{
  "crop_scale_min": 1,
  "translate": 0.12,
  "mask_ratio": 0.75,
  "encoder_moe_every": 2,
  "encoder_positions": "rope",
  "beta2": 0.99,
  "eps": 1e-06,
  "grad_clip": 0.5,
  "steps": 7000
}
Rows from block 7 of the encoder of a small masked image model, named by matrix and row number. Rows with one number within an expert belong to one neuron, the router's apart. Each number is 128 + 32 x the weight over its row's rms, rounded and kept within 0 to 255. All counts start at 0.
Before each expert's rows are labels from the 100 images, of 14848, where the router gives the expert most weight on average: "peak at" is the part of the image that holds the peak. Only what is clearly more common there than usual is listed. The data: capsule endoscopy frames (Kvasir-Capsule).
# router: router (encoder.blocks.7.mlp.router.weight, 4x192), inputs 0-95
# up: expert up (encoder.blocks.7.mlp.up, 4x48x192), inputs 0-95
# down: expert down (encoder.blocks.7.mlp.down, 4x192x48, transposed), outputs 0-95

# expert 1
peak at: bottom right
router.1 [146 147 107 133 163 158 128 163 139 105 160  90  72 155 129 200 112 147 141  90 106 144 136  96 165 130 169 131 174 137  93 102 117 133  84 145 137 109 130 141 108 128  93 159 118 129 100 195 121  63 126 134 125 143 119 117  86 145  95 130 127 104  62 194 144 131 162 210 114 101  84 128 105 133  53 119 139 150 135 183 107 129 141 147 140  90  80 162 173  70 170 133 104  96 117 173]
up.0 [ 91  85 154  93 125 141 147  91 158 131 127 142 107 128 174 115 120 180 118  76 151  97 156 200 155 143 192 132 173 182 130 173  93 137 147  98 141 148 111 132 178  94 147  94 157 119 110 109  95 142 154 190 103 116 142 119 103 122 111  97 102 147  97 173  89 137 125 141 119 142 118 104  96 190 114 153 133 110 121 151  90 192  85 116 102 134 218  69 167 157 111  94 148 178 106 133]
down.0 [112 142 165 139 186  99  84  75 187 145 136 173 130 133 115 103 148 101  61  99 101  58 174 113 108 154 132  94 136 144  54 144 132  90 155 143 154 169  14 163 159 154  86  91 119 141 127 179 146 113 153 142 127 102 127 164 166 105 123 148 135 166 156 128  90 159 208 112  53 138 141 109  70 141 108 139 119 120 111 116 111 122 185 114 144 119  90 111 152 194 151 131 108 190 118  73]
up.1 [165 129 183  87 121 124 140 175 159 123  86 141 131  91 182 109 142  73 134  97 113 126 160 151 165 137 170  94 169 144 103 109 119 190 114  60 112 169 146 153 102  97 139 134 170 114 158 130  94  53 154 182 166 139 126  95 184 165  91  99 117 135 173 161 165 137 127 144  96 144 105 162 150  83 138 108 113 143 130 140 138 154  33 101 154 145 118 139 144 169 132 171 133 165 104 120]
down.1 [107 115  92 127  60  61 119 107 106 168 116 156 169 165  98 149  97 105  96 104 135 109  90 119 129  96 150 134  92 139 160  75 108 102  88 112 177 138 145 141  98 101 113 130  93 130 119 136 100  98 100 119 107 108 179  69 135  47 108  79 190 178  96 169 167 130 195 124 117 123 123 122  79 138 148 109 125 161 194 128 106 106 135 139 123 139 129 140 168 128 115  95  89 143 112 124]
up.2 [105 160 186 162  57 162 149 150 148 114 125  87 130 178  84  67  79  97 148  76 203 162 170 116 163 163 112 149 117 172  90 126 150 161 121 135 143 132 136  81 111  89 122 128  92 132 100 123  60 134 120  94  82 113 165 145 172 164 147 179 101  96 105 116 151 115 140 126 105 101  82 102  95  77  92 200 141 148 123 119  99 136 110 159 103 105 118  97 156 146 121 150 127  84 161 156]
down.2 [162 134 127 127 134 126 134 120 187 102 134 152 122  85 150 155  69 174 175 106 155 115  86 116 113 110 146 106  68 119 157 167 118 112 136 188 157 104 151 137 146 101 111  75 109 150 118 125 134 124  88 115 104  77 133 128 120 108 115 100 117 114  95 129 106 105  89 164  63 112 129 121 166  44 130  87 140  67 164 154 129 129 166 131 126  41 122 152 104 141 131  52 130  88  89 151]
up.3 [ 84  90 142 155 139 134 119  79  32 117 175 141 127 145  90  27 137 115 190 103 130 109 119 127  90 134 116 165 126 136 165 135 127 147 152 105 148 169 115 112 123 104 141  76  92 142 137  56 115 171 139 167 112 140 118  92 227 100 189 122  48 135 157 131 108 144 130 106 151 156 141 173  99 103 149 110  96 128  88 156 142 169 119 167 118 129 130  77 128 125 100 143 104 141 148 142]
down.3 [146  86  77 168 155  65 167  92 121 116 124 168 109 135 112  84 145  63 134 135 102 136 125 147  67 184 201 149  85 122 146  91 118  93 107 101 139 173 123 148 100  94  71 125 166 112 193  79 145 131 161 187 175 112 100 131 139 144 149 112 116 128 140 121 122  76 151 153 106 106 182 194 124 178 142 174  97 100 113 174 151 134  88 184  86 161 110 138 121  62 134 176 149 190 199 163]
up.4 [ 88 119  94 104 128  90 107  65  25  90 111 101 148 137 111 116 162 155 167 104 136 111 133 174 121 108 104 121 138  83  92  93 144 143 123 126  98 154 106 179 122  92 150 124 163 114 186 102 121 173 121 151 195 133 107 111 178 161 114 115 123 125 122  97 160 193  79 116 161 151 141 180 116 151 169 117 156 108  95  34 155 121 132 148 144 127  74 170  74 164 125 123 152  75 111 167]
down.4 [140 121 100 127 152 179 144 152 161 116 127  56 121 239 144 150 145  88  95 138  91 129 139 117  94 138 159 182 139 126 111 157 148 183  46 170 154  94 125  99 135 146  81 128 104  89 142 162 163 143 101 125 129 157  64 122 111 161 165 151 123 148 137 102 119 110 128 138 175 114 105 140 158  90 177 101  93 148 141  98 125 111 147 113 135  81 137 136 146 150  99 162 115 146 136 184]
up.5 [113  93 114 148  99 150  90 215 123  95 100  69 134 113  85  94 124 119 169 155 172 112 130 173 156 124  68 119 184 125  36 115  93 199 149 152 161 117 116 108 135  80 134 145 116 199 119 132  80 102 172 136 127 124 137 133 174 135 113 140 152 132  79 110 149 162 142  93  76 148  74 163 140 168 170 137  89 156 125 130 156 153  97 160 107 107 131 105 146 155  80 140 109 157 156 154]
down.5 [162 119 119 132 104 156 146  85 109 137 125 127 147 134 114 191 124 109 149 108 151 148  26 139  87 110  40 119 131 107 135 129 116 122  66 112  90 121 180 153 154 122 148 140 151 142 137 124 131  71  75 145  63  69 153 159 163 178 171 143 165 162 153 157 221 114 142 129 141 122 138  77  94 163 146 112 175 124 134 153 148 159  85 120 170 131 135 169 122 137 139 135 144  83 112  95]
up.6 [146 119 111 105 162 142  96 173 179 116 113  66  84 159 135 100  74 123 140  82 186 120  89 104 127 161 141  69 137 197  92 127  92 204 152 148 129 123 133 147 111  77 141 181 163 127 140 136 106  88 141  74 105 110 135 103 136 170 112 122 119 163  72 165 108 159 128 147 137 120  75 139 148 129 127 164 125  94 143 168 128 146 103 119 141 125 110 168 174  75  96 104 125 112 135 148]
down.6 [127 110 104 152 128 118 192 143 133  94 114 130 152 101 114 127 115 131 159 110 132  89 151 101 120 149 116  99 126 161 144 112 153  67 199  96 202 134 131 147 139 114 139 110 127 229 115 137  80 139 171 181 133 117  94 159 130 111 166 100 184 172 120 159 135 128 168 128  60 128 164  99  34 147 114 152 118 119  91 123 124 111  63 100  78 175 156 186  93 136 165  69 124 129  64 130]
up.7 [157  83  94 137 137  90 105 154 147 155 122  70 127 143 147 119  81 101 136 137 128  90  78 212 121 103 135  70 145 109 123 121  94 125 173 115 113  97 169 121 141  69 171 160 127 180 135 102  76 171 167 109 127 129 127 149 163 154 154 102 144 158 126  98 165 123 116 108  74 140  94 142 158 170 132 151 184 143 116 155 126 168 110 115 155 210  97 159  53 103 131 134 110 145  74 183]
down.7 [161 100 100 113 109 141 174 114  62 118 103 134 147  99 109  66 136  53 170  96 152 106  89 121 137 101 112  76 122 174 111  94 120 151 139 118 156 103 169  53 114 149 104 111 136 153 159 158 110 129  50 140 113 149 155 108 170 138  98 101  69 148 154 120 125 131 120  82 113  71 206 123 119 121 102 177 150 185  92 150 125 104 111  85 159 107 155 104 179  74 116  71 139 131 169 129]
up.8 [131 212 127 153 141  82  75 152 151 121 118 110 136 130  89 191 130 182 120  98 173 115  66 139 128 131  84  85  46  87 171 136 119 131 163 106 147 146 106  95  76 140 108  88 133  66 126 153 148 132 114 123 128 144 108 147  71  66 144  97 149 172 122 106 165 114 194 103 137  76 106 134 177 151 121 137 134 169 134  60 114  68 158 111  71  93 152 143 150 147 184 115 137 106 125 138]
down.8 [113 142 133 159 112 153 126 137 115 111 146 108 131  81 118  67 119 142 149 106  96 110 107  79 126 130 187 164 123 110 110 173 117 119 144 152 103 170  95 188 197 154  71 211 116 170 141  79 127 126 198 117 123 112 158 110 168 157 119 138 111 144 148 104 130  89 119 139 116 160 163 167 125 104  87 109  77 194 158 189 111 165  87  99 143 143 128 116 151  84  85 152 173 132 116 196]
up.9 [ 91 153 157 192 107 103 130 182 161 110 105  95 115 116 186 133 166 121 117 114  99 163 146 108 109 130 123 158 143 119 122 123  64 125  96 155 158 108 151 155 165 130 155 103  69 165  78 172  87 142 120  71 122 167 130 188 100 139  98 144 184 130  72 126 134  80 108 143 127 148  91 168 122 149 131 148 157 133 107 104 115 130 127 191  70 119 133  51 156 125 190 140 146 101 114 153]
down.9 [125 152 176 102 103 158 115 134  88  67 174  95 162 154 132  77 139  93 149 120 177 109 123  79 143 120 115 122 117 129 132 118 134 199 174 143 128 114 130 122 120  61 148 100 156 103 107  53 153 124 155 160 192 107 132 169 125 131 132 126 167 112 144 147  57 103 134  91 149 137 150 130 180 118 125 132 152  89 146  77 144 106  81 180 117 135 102 139  96 130 124 125 155 181 128 193]
up.10 [ 78 124 156 133 151 114 124  55 169 188 149 111 126 143 133 137 183 170 150 118 149 171 207 160 193 124  91 159  90 168 152 116 142 156 175  89 113 211 121  94 156 138  77 117 134 148  88  95 120 151 113 195 102 118 162 119  71 101 142 135 120 148 129 153 125 188 171 115 155 144 142 117 138 166 107 196 105 168  77 158 147 144 108 111 139 146 194  60 164 129 122  85 101 179 116 132]
down.10 [138 119 124 105  79 169 192 119 132  81 169 167 111 100  75  50 160 122  82 115  84 135 210  95 123 114 168 153  83 123 203 102 124  78 109 130 139 122  61  99 102 182 115  68  81 132 185 170 146 117 170 119 150 118 115 145 185 121 176 160 113 124 128 104 115 105 148 148  99 157 133 137 130 126 120 135 125 115 171  70 163 134 129  99  65 149 187  77 160 132 102 138 120 141 143 128]

# expert 0
peak at: middle right
router.0 [121 106 190 182 136 112 143 157 173 186  71 163 170 118 140 141 142 161  63 190 158 167 100 103 140 154 129  85 118  99 134  90 163 125 129 120  88 182 192 198 156  91 133 143 115 133 185 114 121 157 110  65 116 142 169 146  81  85  97 137 104 137 140  85 180 170 111  71 136 165  91  90 142 177 156 157 132 152 188 126 133 127  93 130 123 162 136 103 161 133 110 164 124 106 167  95]
up.0 [137 165 152 237  69 127 111 109 116  86 104 117 153 134 118 115 128 157  78 164  93 141 184 110 160 161 162  99 142  69 199 152 109 150  80 152 149 143 142 108  96 109 126  95  39 148  80 105 155 111 120 114 146 120 124  83 155 121 104 127  93 107 118 124 151 131  74  82 158 114 129 114 151 118 135 129 169 153  58  60  96 162 135 142 102  77 150 109 134 152  87 151 128 129 158 168]
down.0 [ 83  87 133 152 192 109  66 149 104 200  90 157 141 149 149 109  98 149 145 135 113  97 104 128 148 147 102 112 151 151 110 117 163 115  94 106 162  81  72 167 183  95 119 105 122 129 159 159 139 122 132 143  93 136 161 100 134 100 192 134 139 150 100  99 133 113 140 112 106 178 132  90  91  80 125  31 123 161 169 139 159 140 175 114 166 178  83  77 174 139 131 158 177 127  87  79]
up.1 [118 115 145 122 114  88 177 125  68 138 172 144 175  85 170  95 128  74 135  79 200  99  89 162 177 115 111  35 104 136 132  37 128 140 114 111 178 109 139 119  93 128 184 119  97 125 134 119 132 122 153  98 155 146  97 108 176  87 151 112 122 118 193 109  90 140 120 151  96 130 153 169 122 104 137 111  79 168 131 121  88 109 116 164 115 138 108  88 115 180 109 146 131  82 144  88]
down.1 [178 129 122 121  57 147 117 137 136 105 165 108 144 116 123 158 161 135 133  97 157  84 144  66 126 137  87 115  96  99  95 162 123 112 143 121 110 132 124 160 175 131 111 178 142 153 136 109 137 101  90 136 103 116 144 139  68 172  85 162 163 131 119 149 105 143 123  90 187 114 177 107  64  90 125 121 209 136 152 140 145 156 119 167 133 160 142 129 147 132 154  65 162 172 127 113]
up.2 [113 111 150 192 127 120 127 145 119 174 120 121 167  73 118 141  89 142 129 161 148  28 144 172 141 160 107 154 103 118 120 168 176 189 133  69  98 151 129  98 107  97 196  58  97  72 126  91  92 150 126 159 117 128 141 132 112 154 101 152 108 106 135 168 131 162 143  84 180 139 170 111 143 126 173  41 168 110 102  69 165 135 138 136 123 103 184 177 103 160 118 127 135 176 192  82]
down.2 [193 106 124 120 147 111 177  61  85 137 118 133 161 129  96 151 115 120 156  95  96  99 193 119  87 124 114 125 143 125 103 110 193 105 136  90  96 131 123 114 160 135  91  35 128 120  85  93  96  85 159 150  91 123 146 137 155 100 139 148 150  71 127  91 115 145 197  98 105  85 121  75  69  89 145 156 130 171 213 166 103 128  89 131 141 142 122  96 164 167 150 125 118 181 135 161]
up.3 [114  97 143 132 144 100 132 150 113 104 147 114  71 135 127 106 129  56 197  78 139 160 163 182 175 111  99 109 133 176 147 113 120 144  99 155 124 119 213 161 143  81 137 126 139 134 166 111 103 173 153 102  95 184 137 181 175  89 187 150 118 167 173  97 122  91 136 108 144 152  77 133 133 165  98 207 106 166 111 161 157  85 141 130 130 143 136 121  97  74  81 115 114 144 113 143]
down.3 [135 148  90 143  80 187 111 133 132 134  94 161 100 159 128 153  78 105 111 134 167 146 185 118 162 136 144 133 129 108  94  82  72 147 165 149 186 111 135 112 221 137  95 163 142 142 120 151 128 110 147 167  98 140 118 186 100  88 178 159 112 144 162 118  56 104 108  82 145  71 105 137 139  75 156  87 128 134 111  44 171 156 115 136  88 108 117 126 101  85 166 102 123 110  99 152]
up.4 [118 132 153 193 131  96  82  97 134  95 114 146 126 184 117 131 139 147  86 169 145  97 105 146 174 117 162  87 118 126 181 140 116 138 130 142 144 165 155 127 133 110 175 135  57  98  93  39 121  96 102 129 184 121 121 159 106 128 126 162 145 144 109 145 129 162 108 125 118 114 101 132 129 127 109 147 227  96 146  59 127 164 142 145 119 111  74 153 166 140 109 168 100 108 151 198]
down.4 [187 122 136 142 182 130 172 124 133 156  81 143  88 112 152  45 141 183 166 114  79 122 173 154 115 141 118 176  69 123 154 115 117  64 115 215 123 125 139 144 124 120 136 153 100 109 115 125 104 153 148  84  78 151 158 108 132 110 156 121 104 138  57 115  77 130 144 165 123 141 133 134 106 122  80 110 129 155 190 172 155 134 135 122 151 197  98  42 176 182 176 132 100 125  42 114]
up.5 [148 181 116 122 161  81 138 124  97  69  79 161 119 100 106  77 121  84 116 147 167  80 165  68 126 186 140 103 118 146 146 167  83  99 165  59 127 148 193 139 143 114  85  82 130 119 120 166 111 142 156 160 106 138 179 113 151 189 144 151 132 123 154 148 156 138 170 108  47 124 135 141 128 159 148 152 137 121 102 147  92 104 125 139 164 164 168 211 130 138 198 136  93 117 140 150]
down.5 [ 43 132 157 127 113 139 125 114 134 138  96 134 172 133 139 174 152 188 136 118 149 165 137 120 115 107 101 108  96 156  89 126 159 142 100 197 107 145 130 159 130 222 175 156 163 119 110 132  83 117 122  93 144  91 150 102 102 108  68  21 144 146  84  59 106 166 102 125 168 144  80  94  81 130 117 111 136 128 124 162 119 174 169 138 146 142 120  70 118  93 155 104 149  88 137 171]
up.6 [172 118 151 193 162 124 153  95 114 136 156 132 146 118  72  89  77  75  73 131 156 137  92  79 199 185 158  94 141 130 103 107 160 130  98 116 120 145 198  75 161 117  54  78  75 151 130 111  91 104 162 157 114 112 147  86 171 149 160 131 113 112 176 110  80 136 165 138 118 114 176 141 100 175 149 168  84 141  91 112  98 133 120 168 126 134 105 176 130 149 135 170  91  95 164  99]
down.6 [104 114 143 112 121  85  95  85 171 103 128 152 155 121 199 203 189 158 116 158 165 159 145 157 123 128  85 156 120 124 107 165 137 128 119 108 137 135  92 166 124 112 179 171 107 128 113 166 128 148 126  70 156  87 164 133 105 106  84  99 116 168 116 133 156 221 135  70 130 155 116  86 116 135 124  53 128 125 154 116 124 199 158 152 171 142 155  89 152 118 139 125 221 174 127 144]
up.7 [145  78 179 125 138 123 181 108 175 118 121  85 164 149 148  95 143 164 163 152 162 157  54 164 134 155  80 113 148 115  85  87 129 160 114 131  75 123 173 126  80 112 142 131 135 139 105 117  91 113 160  90 141 188  89 141 101 121 161 120 103 133 133 106 124 133 100 136  91 100 160 223 129 144 122 165 122 148 162 135 103 165 108 164 113 128 111  83 148 159 102 169  67  89 149  99]
down.7 [208 113 145 138 102 148 151 100  89 121 113  85 159 101 145 148 106 119 100 161  88 110 125  96 147 125 129  96 159 144 155 125 132  82 132 143 151 132 155 135 116 154 114 125 161 126 123 128  93 127 113 191 162  90 112 150  90  95  57 131 162 111 164 112  87 138  89  64 119 114 195 106 125 121 116 128 157 122 141 211  87 172 117 148 177 135 132 143 107  91 105 150 119 112 156 109]
up.8 [141 182 145 154  94 109 121  68  79  99 163 124 179 141 101 129 133 124 116 183 134 137 143 105 114 161 128 133 144 101 155 104 136 101 140 178 106 148 147  73 117 141  82  82 135 152 126 120 111 118 131 104 108 135 149 111 217  99 106 106  95 135 176 123 130 101  87  88 130 122 127 138 162 121 157  51  72 148 110 106  58 103 102 155 175  79 116 101 125 186 115 171  93 153 155 135]
down.8 [127  93 126 184 169 131 114  85 153 178  88 127 166 111 119 195 118 147 178  71 145 105 121 167 115 105  60 143 193 120 129 174 127 128 175 147 157 131  96 145 176 131 142 104 112  57 132 128 110 118 112 111 107 122 204  93  94  80  96 117 120 104 138  89 124 128 175 142 140 146 156 129 117 153 173  97 129 111 147 126 122 121 165 131 129 151 140 120 186 119 144  54 190 158 127  96]
up.9 [103  83 177 142 108 113  97 155 133 100 126 130 101 139 104  82 142  86 168 101 135 165 172 217 176 187 124 142 154 171 160 113 121 151 120 128 136 117 181 183 159  79 164 156  92 164 172  87 124 191 167 122  64 181 136 158 157  74 188 130  99 172 165  72 137  92 135  97 128 135  51 137 122 175 119 204 141 158 111 170 152  81 154 115 117 114 127 101 122 119 110 135 129 111 131 161]
down.9 [142 103 143 135  82 167 158  83  79 151  90 124 127 176 148 173  52 108 130 139 123 124 180 137 112 105 145 136 116 136 139 155  84 123 159 144 177  68 158 129 224 141 101 161 153 125  98 125  93  74 146 169 153 106 200 149 109 146 161 173 165 126 105 159  93 109 141 109 153  93 164 169 137  88 133  58 131 151 147 110 173 159 166 119  98 132  97 141  82 114 110  76 116 101  94 131]
up.10 [156 163 162 171  73 119 107 168 126  63 114  90 165 143 122 114  88 145 133 131 109 136  94  56 128 144 120 140 115 125 157 162 125 134 110 129 155 112 111 112  97 144  94 118 100 114  94 101 111  89 190  90 116  94  94 122 150 113  89 128 149 115 164 137 154 146 185 151 117  60  94 110 139 173 156 111  62 127 174 115  69 113 123 123  71 141 108 167  58 154 156 160 135 118 191 137]
down.10 [104 125 138 108  60 119  96 127 123 177 146 107 146  57 141 150 132 143 101 160 139  84 119 182 125 169 192  96 165 121  65 115 155 157  75  85  90 104 107 164 111 141 129 110 120 117 120 118  92 140 113 160 168 161 144  97 128 122  80  93 117 143 135 156 122 159 159 146 173 175 150 115 125 159 200 156 136 190 151 154 103  92 179 115 173 156 138 153  87  92  97 102 130 182  62  78]

# expert 3
peak at: top left
router.3 [121 146 104 130 133 108 170  53  94  68 174 139 117  98 111  52 168  78 126 158 145 107 175 120  54 120 181 197 124 141 153 147 135 108 156 122 104 131 121  72 166 112 110  71 117 124 103  89 128 137 165 204 161 137 121 120 158 158 143 121 154 139 167 122  39  57 142 119 145 135 197 161 144 133 140 116  81 113  95  81 126 148 138 126 140 136 152 154  73 178  99 116 119 155 136 137]
up.0 [136 147 168 161 111 137 117 148 193 160 102  82 145 178 105 121  65  98 148 134 104 164 137  83 138 154  73 150 113 137 146 120 130 145 157 194 143 129 108 128 137 169  99  85  95 125 123 199 114 127 148 120  78 152 134 118 142  77 147 157 136 123 111 117 162 102  97 143 106  77 102 114 188 119 105 131 128  99 105 109  55 157  98 189 121  72  96 106 145 113 137 135 126 101 187 131]
down.0 [133 106 139  86 149 147 171 133 113 105 190 149  24 158 125 163 163  81  98 119 110 153 174 160  76  96 183 100  83 103 125 133  94 100 121  70 137 121  95 102 122 125  93 138 159 158 141  84 117 145 184 146 157 137  88 143 166  78 169 121 111  85 119 111  84 163 103 127  99 129 129 176  92 135 165 174 104 116 127  90 118 190 132 124 141 118 100 145 119  87 140 153 109 147 106 122]
up.1 [117  63 113 137 130 182 151 144 167 123 143  89 105 132 160 125 131  86 132  91 130 117 116 109 172 136 125  52 121  96 135 115  92  96  92 102 122 108 153 168  87 159 142 142 121 105 123 189  80 121 143 136  85  99  93  99 131 111 135 186 156 124  97 129 127 138 129 182 135 140  86 173  98 121 172 186 114  94  95  78  88 176  92 200  86  88  84 117 129  89 107 156  97 163 192 161]
down.1 [143 148 193  91  89  96  39 207 107 183 148 115 152 134 113  86  69  69  76 169 131  97  83 142 170 152 103  77 156 132 175 127 139  87 115 145  94 170 160 120  61 106 144  77 201 142 137 126 168 121 116  97 141  96 106 133 149 123 110 161  78 162 132 109 154 159 161 126 122  84 144 126 180 142 118 150 126 157 105 148  86 132 155 121 132 104 118 176 100 142 138 155 145 138 156 117]
up.2 [144 150 136 122  99 122 117 150 173 143 129 143 158 103 111 104 111 150 130 178  89 153 214 119 137 177  70 148 129 152  96 132 141 177 160 135 131 129 104 155 100 116  65 103 118 161 136 138 117 117 128 104 113 137 123 146 118 137  97 151 186 100 128 148 225 122 139 120 109  94  82 147 119 110 135 167 117  81 105 123 204 148  78  72  92 161 141  76 186 106 162 140 110 120 154 120]
down.2 [125 144  72 117 115 140 135 108 147 111 212  67  63 172 140 159 141 127 160 108 116 183 124 130 117 122 149 146 141 116 124 114 125  87 143 101 203 103 132 158 114 134  65 164 183 109 183 128 142 120 166  91  86 114 113 145 147  83 155  87 138  94 114 137 136  55 128 212 100 119 137 100 156  85 113 110  93 111 162 141 134 159  89 179 113 151 133 100  68 124 103  85  92 179 121 179]
up.3 [105 143  92 133 122 129  98 147 205 174  97 125 167 138 136 184 140 139 160 151 145 136 120 113 117 174 131 142  94 129 110 109 178 137 149 171 102 113  98  74 133  81 127  70 132  78  75 179  88  82 136 115 112  91 166 150 116  98 162 174 173  84 147 139 172 171 133  86 136 101 103 146 151  61 134 182 104 146 133 126 102 142 132 167  73 125  82 140 142  82 105 164 127 140 191 136]
down.3 [149 181  96 156 139  95 187  83  85  83  75 103 169 126  83 173 172 151 146  89 129 158 117 136 143 163 130 155 117  89 150 108 138 169 118 151 181 133  95 145 132 113 110 141 132 110 211 102  92 127 162  92 129  93 132 150 142 141 141 131 132 121 142  89  50 110  96 145  99 142 137 157 155 108 123 113 168 108 124 152 167  86  86 149 109  98 109 160 113 128 101 141 112 117  57 117]
up.4 [ 71  73  92 148 167 132 128  99 156 146 111 125 104 154 123 186 142 143 167  93  98 120 162 114 122 114 156 102  92 141  89  54 105  83 110 167  80 131 157 125 127 123 137  75 115  55 153 202  87 113 147 181 113 166 156  63 122 158 133 136 117 114 125 109  73 128 109 137 163 160 147 175 133 159 107 181 137 144  83  92  88 194 145 213 156 108  99 110 144 110  84 129  97 154 120 130]
down.4 [105 140 106 109 111 141 143 140 174  99 127  82 151 146 157 170  94 127  92 103 120 133 165 133 131 126 120 122 138 122 139  94  79 122 119 176 153 171 111 117 101 123 126 182 168 118 138 146 171 127 131 137 125  71 187 138 139 150 114 160 128 137  53 147 110 166  73 127 180 152 153 108 161 105  80 147 143 128 117 111  82 200 154 162 120 122  25 122 111 128 121 176 186 165 164 142]
up.5 [146 148 142 131 109 134  32 175 135 168 104  88 199 112  87 186 125 136 114 126 161 136  71 154 143 144  91  58 124 159 140 185  74 185 114 134 126 187 118 113  94 109  92 120 159  89 155 147 107  73  72 162 158 139 143 146 117 144 132 131 158 193 122 153 220 120 170 136 150 109  87  99 195 128 146 145 141 141 128 144  73 115 118 126 119 128 134 172 167 136 166 155 120 131 124 136]
down.5 [133 114 127 121 100 109 154  87 171 168  73 149  80 171 166 175 126 143 218 113 121  99 139 195 185 135 111  24 126 155  95 140 103  93 161 138 142 136 116 163 173 132 130 163 126 106 119 175  82 173 110  89 131  98 178 143 118 126  92 124 147  78  62 147  92 138 130 117 116 104 106 103 110 140 109 114 159 172 130 177 101 192 125 118 100 132 129 129 145 151 169 110  87 138 115 126]
up.6 [134 150 142 167  77 117 105 102 109 124 141 119 152 165 120  91 147 121 232 133 152 135 172 102 148 151 130 158  95 176 226 105 131 129 175  93 123 103 141 132 118 133 100  94  79 134 123 154  90 139 126 102 128 127  94 156 160 111 171 137  98  79 143  92 144  80 114 155  75  93 118 143  86  91 116 100 143  85 160  94 132 162  83 177 144  85 105 116  87 162 203 120  78 132 134 125]
down.6 [129  91 130 132 120 180 175 214 126 133 127 132  29 127 106 106 150  76 129 127  98 101 160  88  63 137 219 139 151 120 131 120 105 117  91 161 196 111 139 142 132 228 138 178 151 184 149 116 127 162 140 144 118 153 139  91 161 111 165  83 151 120  84 132 150 146  71 113  98 169 156 119  78  83 132 141 171 133  81 145 128 122 111  59 148 150 150 143 177 100 114 110 123 120 137 151]
up.7 [113 152 157 145 131  91 140 143 150 122 141 130 152 141 114 141 145 164 153 110 136 132 183 124 162  83  68 120 133 120 144 157  93 156 138 108 145 146 121 125  77  82 134 102  89 151  77 114 119 125 155 105 153 179 121 147 105 152  70 162 153  74 119 102  79 131 137  70 176 127  96 143 152  69 114 155 154 113 155  86 196 106 139 132 100  88 203 115 222 169 176  96 114 126  85  89]
down.7 [ 94 137 107 129 129 108 127 136 128  94 104  91 108 185 129 121 112 160 103 152  88  84 160 130 153  65 123 115 162 136 153 111 187 121 151  85 100 118 168 164  98 157 122 159 114 157  92 179 180 162  92  47  92 125  99 153 146 131  78 106 138 115 121 121 124  79 120 168 122 139 151  45 169 121 154 148  88 122  60 191 166 104  59 163 163 114 124 124 171 180 148 124 125 166 167 129]
up.8 [151 142 137 104  60 155 107 132 115 194 159 122 139 112 123  94 116 112 109 174 137 116 147  85 105 171 102 117 124 126  95 178 166 149 140 162 175 144 157 119 161 127 147  82 155 164 144 128 129 128 112 153 152 139  70 178 124 113 165 104 154 174 133 145 136 144 120 102  57 122 158 135 123 132 164 117 134 112 194 104 165  84 146 103 170 128 145  77 118  30 135 150 125 107 124 134]
down.8 [118 143  74  86 168 162  86 110 145  37 109 124 140 150 102 110 135 128  90  98 166 174 194 164 145 123 158 152 149 116 102  91  95 147 123 144 137 128 123 146  78  89 115 149 159  62 121 141 197 112 126 114 100  80 137 133  90 163 121 147 118 130  98 127  86 101 126 127 161 128 101 103 133 128  81 111 125 117 117 109  62 182 109 127 149 154 148 122 125 114 144 131 182 112  72 133]
up.9 [100 109 175 142 134 109 123 143 108 154 105 135 144 110  81 175 139 107 156 127 120 116 135 121 121 143  57  79 140 152 113 142 117 151 116  99 117 193 113 128 148 193 124  83 110 107 156 186  71 161  74 139  72 114 150 103 157 124 134 159  82 157 131 127 122 176  65 130 167 117  47 158 136  95 146 133 127  93  85 106  69  87 126 173 129  94  95 160 148 204 125 127  91 105 150 110]
down.9 [112 100 151  98 134 125 121 134 188 128 142 102 126  85 185 129  98 119 109 137 119 163 188 171 132 157 143  97 138 177 157 117 176  98 150 156  90 135 119 139 141 185  80 145 132 131 138 122 145 113 137  82 104 151 139 146  91  76 103 182  96 115 104 130 162 136 127 131 158 109 183  93 133  87  80 144 149 160 136 169 155 167  96  77 130 106 157 147  90 113 117 184  71  79 130 104]
up.10 [125 129 104 134 115  77 101 119 126 113 132 113 180  89 122 106  82 143  98 121 116 134  85 188 114 147  95 140 110 150 182  84 106 206 127 181 135 145 162 139 125 100 128  63 105 106 155 119  76 135  94 100 178 154 158 160 125 151 151 187 130 168 128 137 156 146 118 108 135 219 127 198 157 104  72 142 161 152 169 122 160  84 163 153  65 138 103 117 156 105 152 140 118  88 160 177]
down.10 [181 165 100 143  83 145 188 109 136 152 131  80 172  78 132 111 118 108 128 123 143 150 174 118  74 183 143 137 145 145 146 160  81 140  64 160 169 124 129  98 140 159 129  88 172 132 121 107 145  62 181 150 130 120 114 126 166 129  93  77 118 120  98 136 109 118 105 109 119 121 203  99  91 142 108 114 109 135 128  67  39 154 134 104 107 136  96  75 125  99  87 134 132 133 162 190]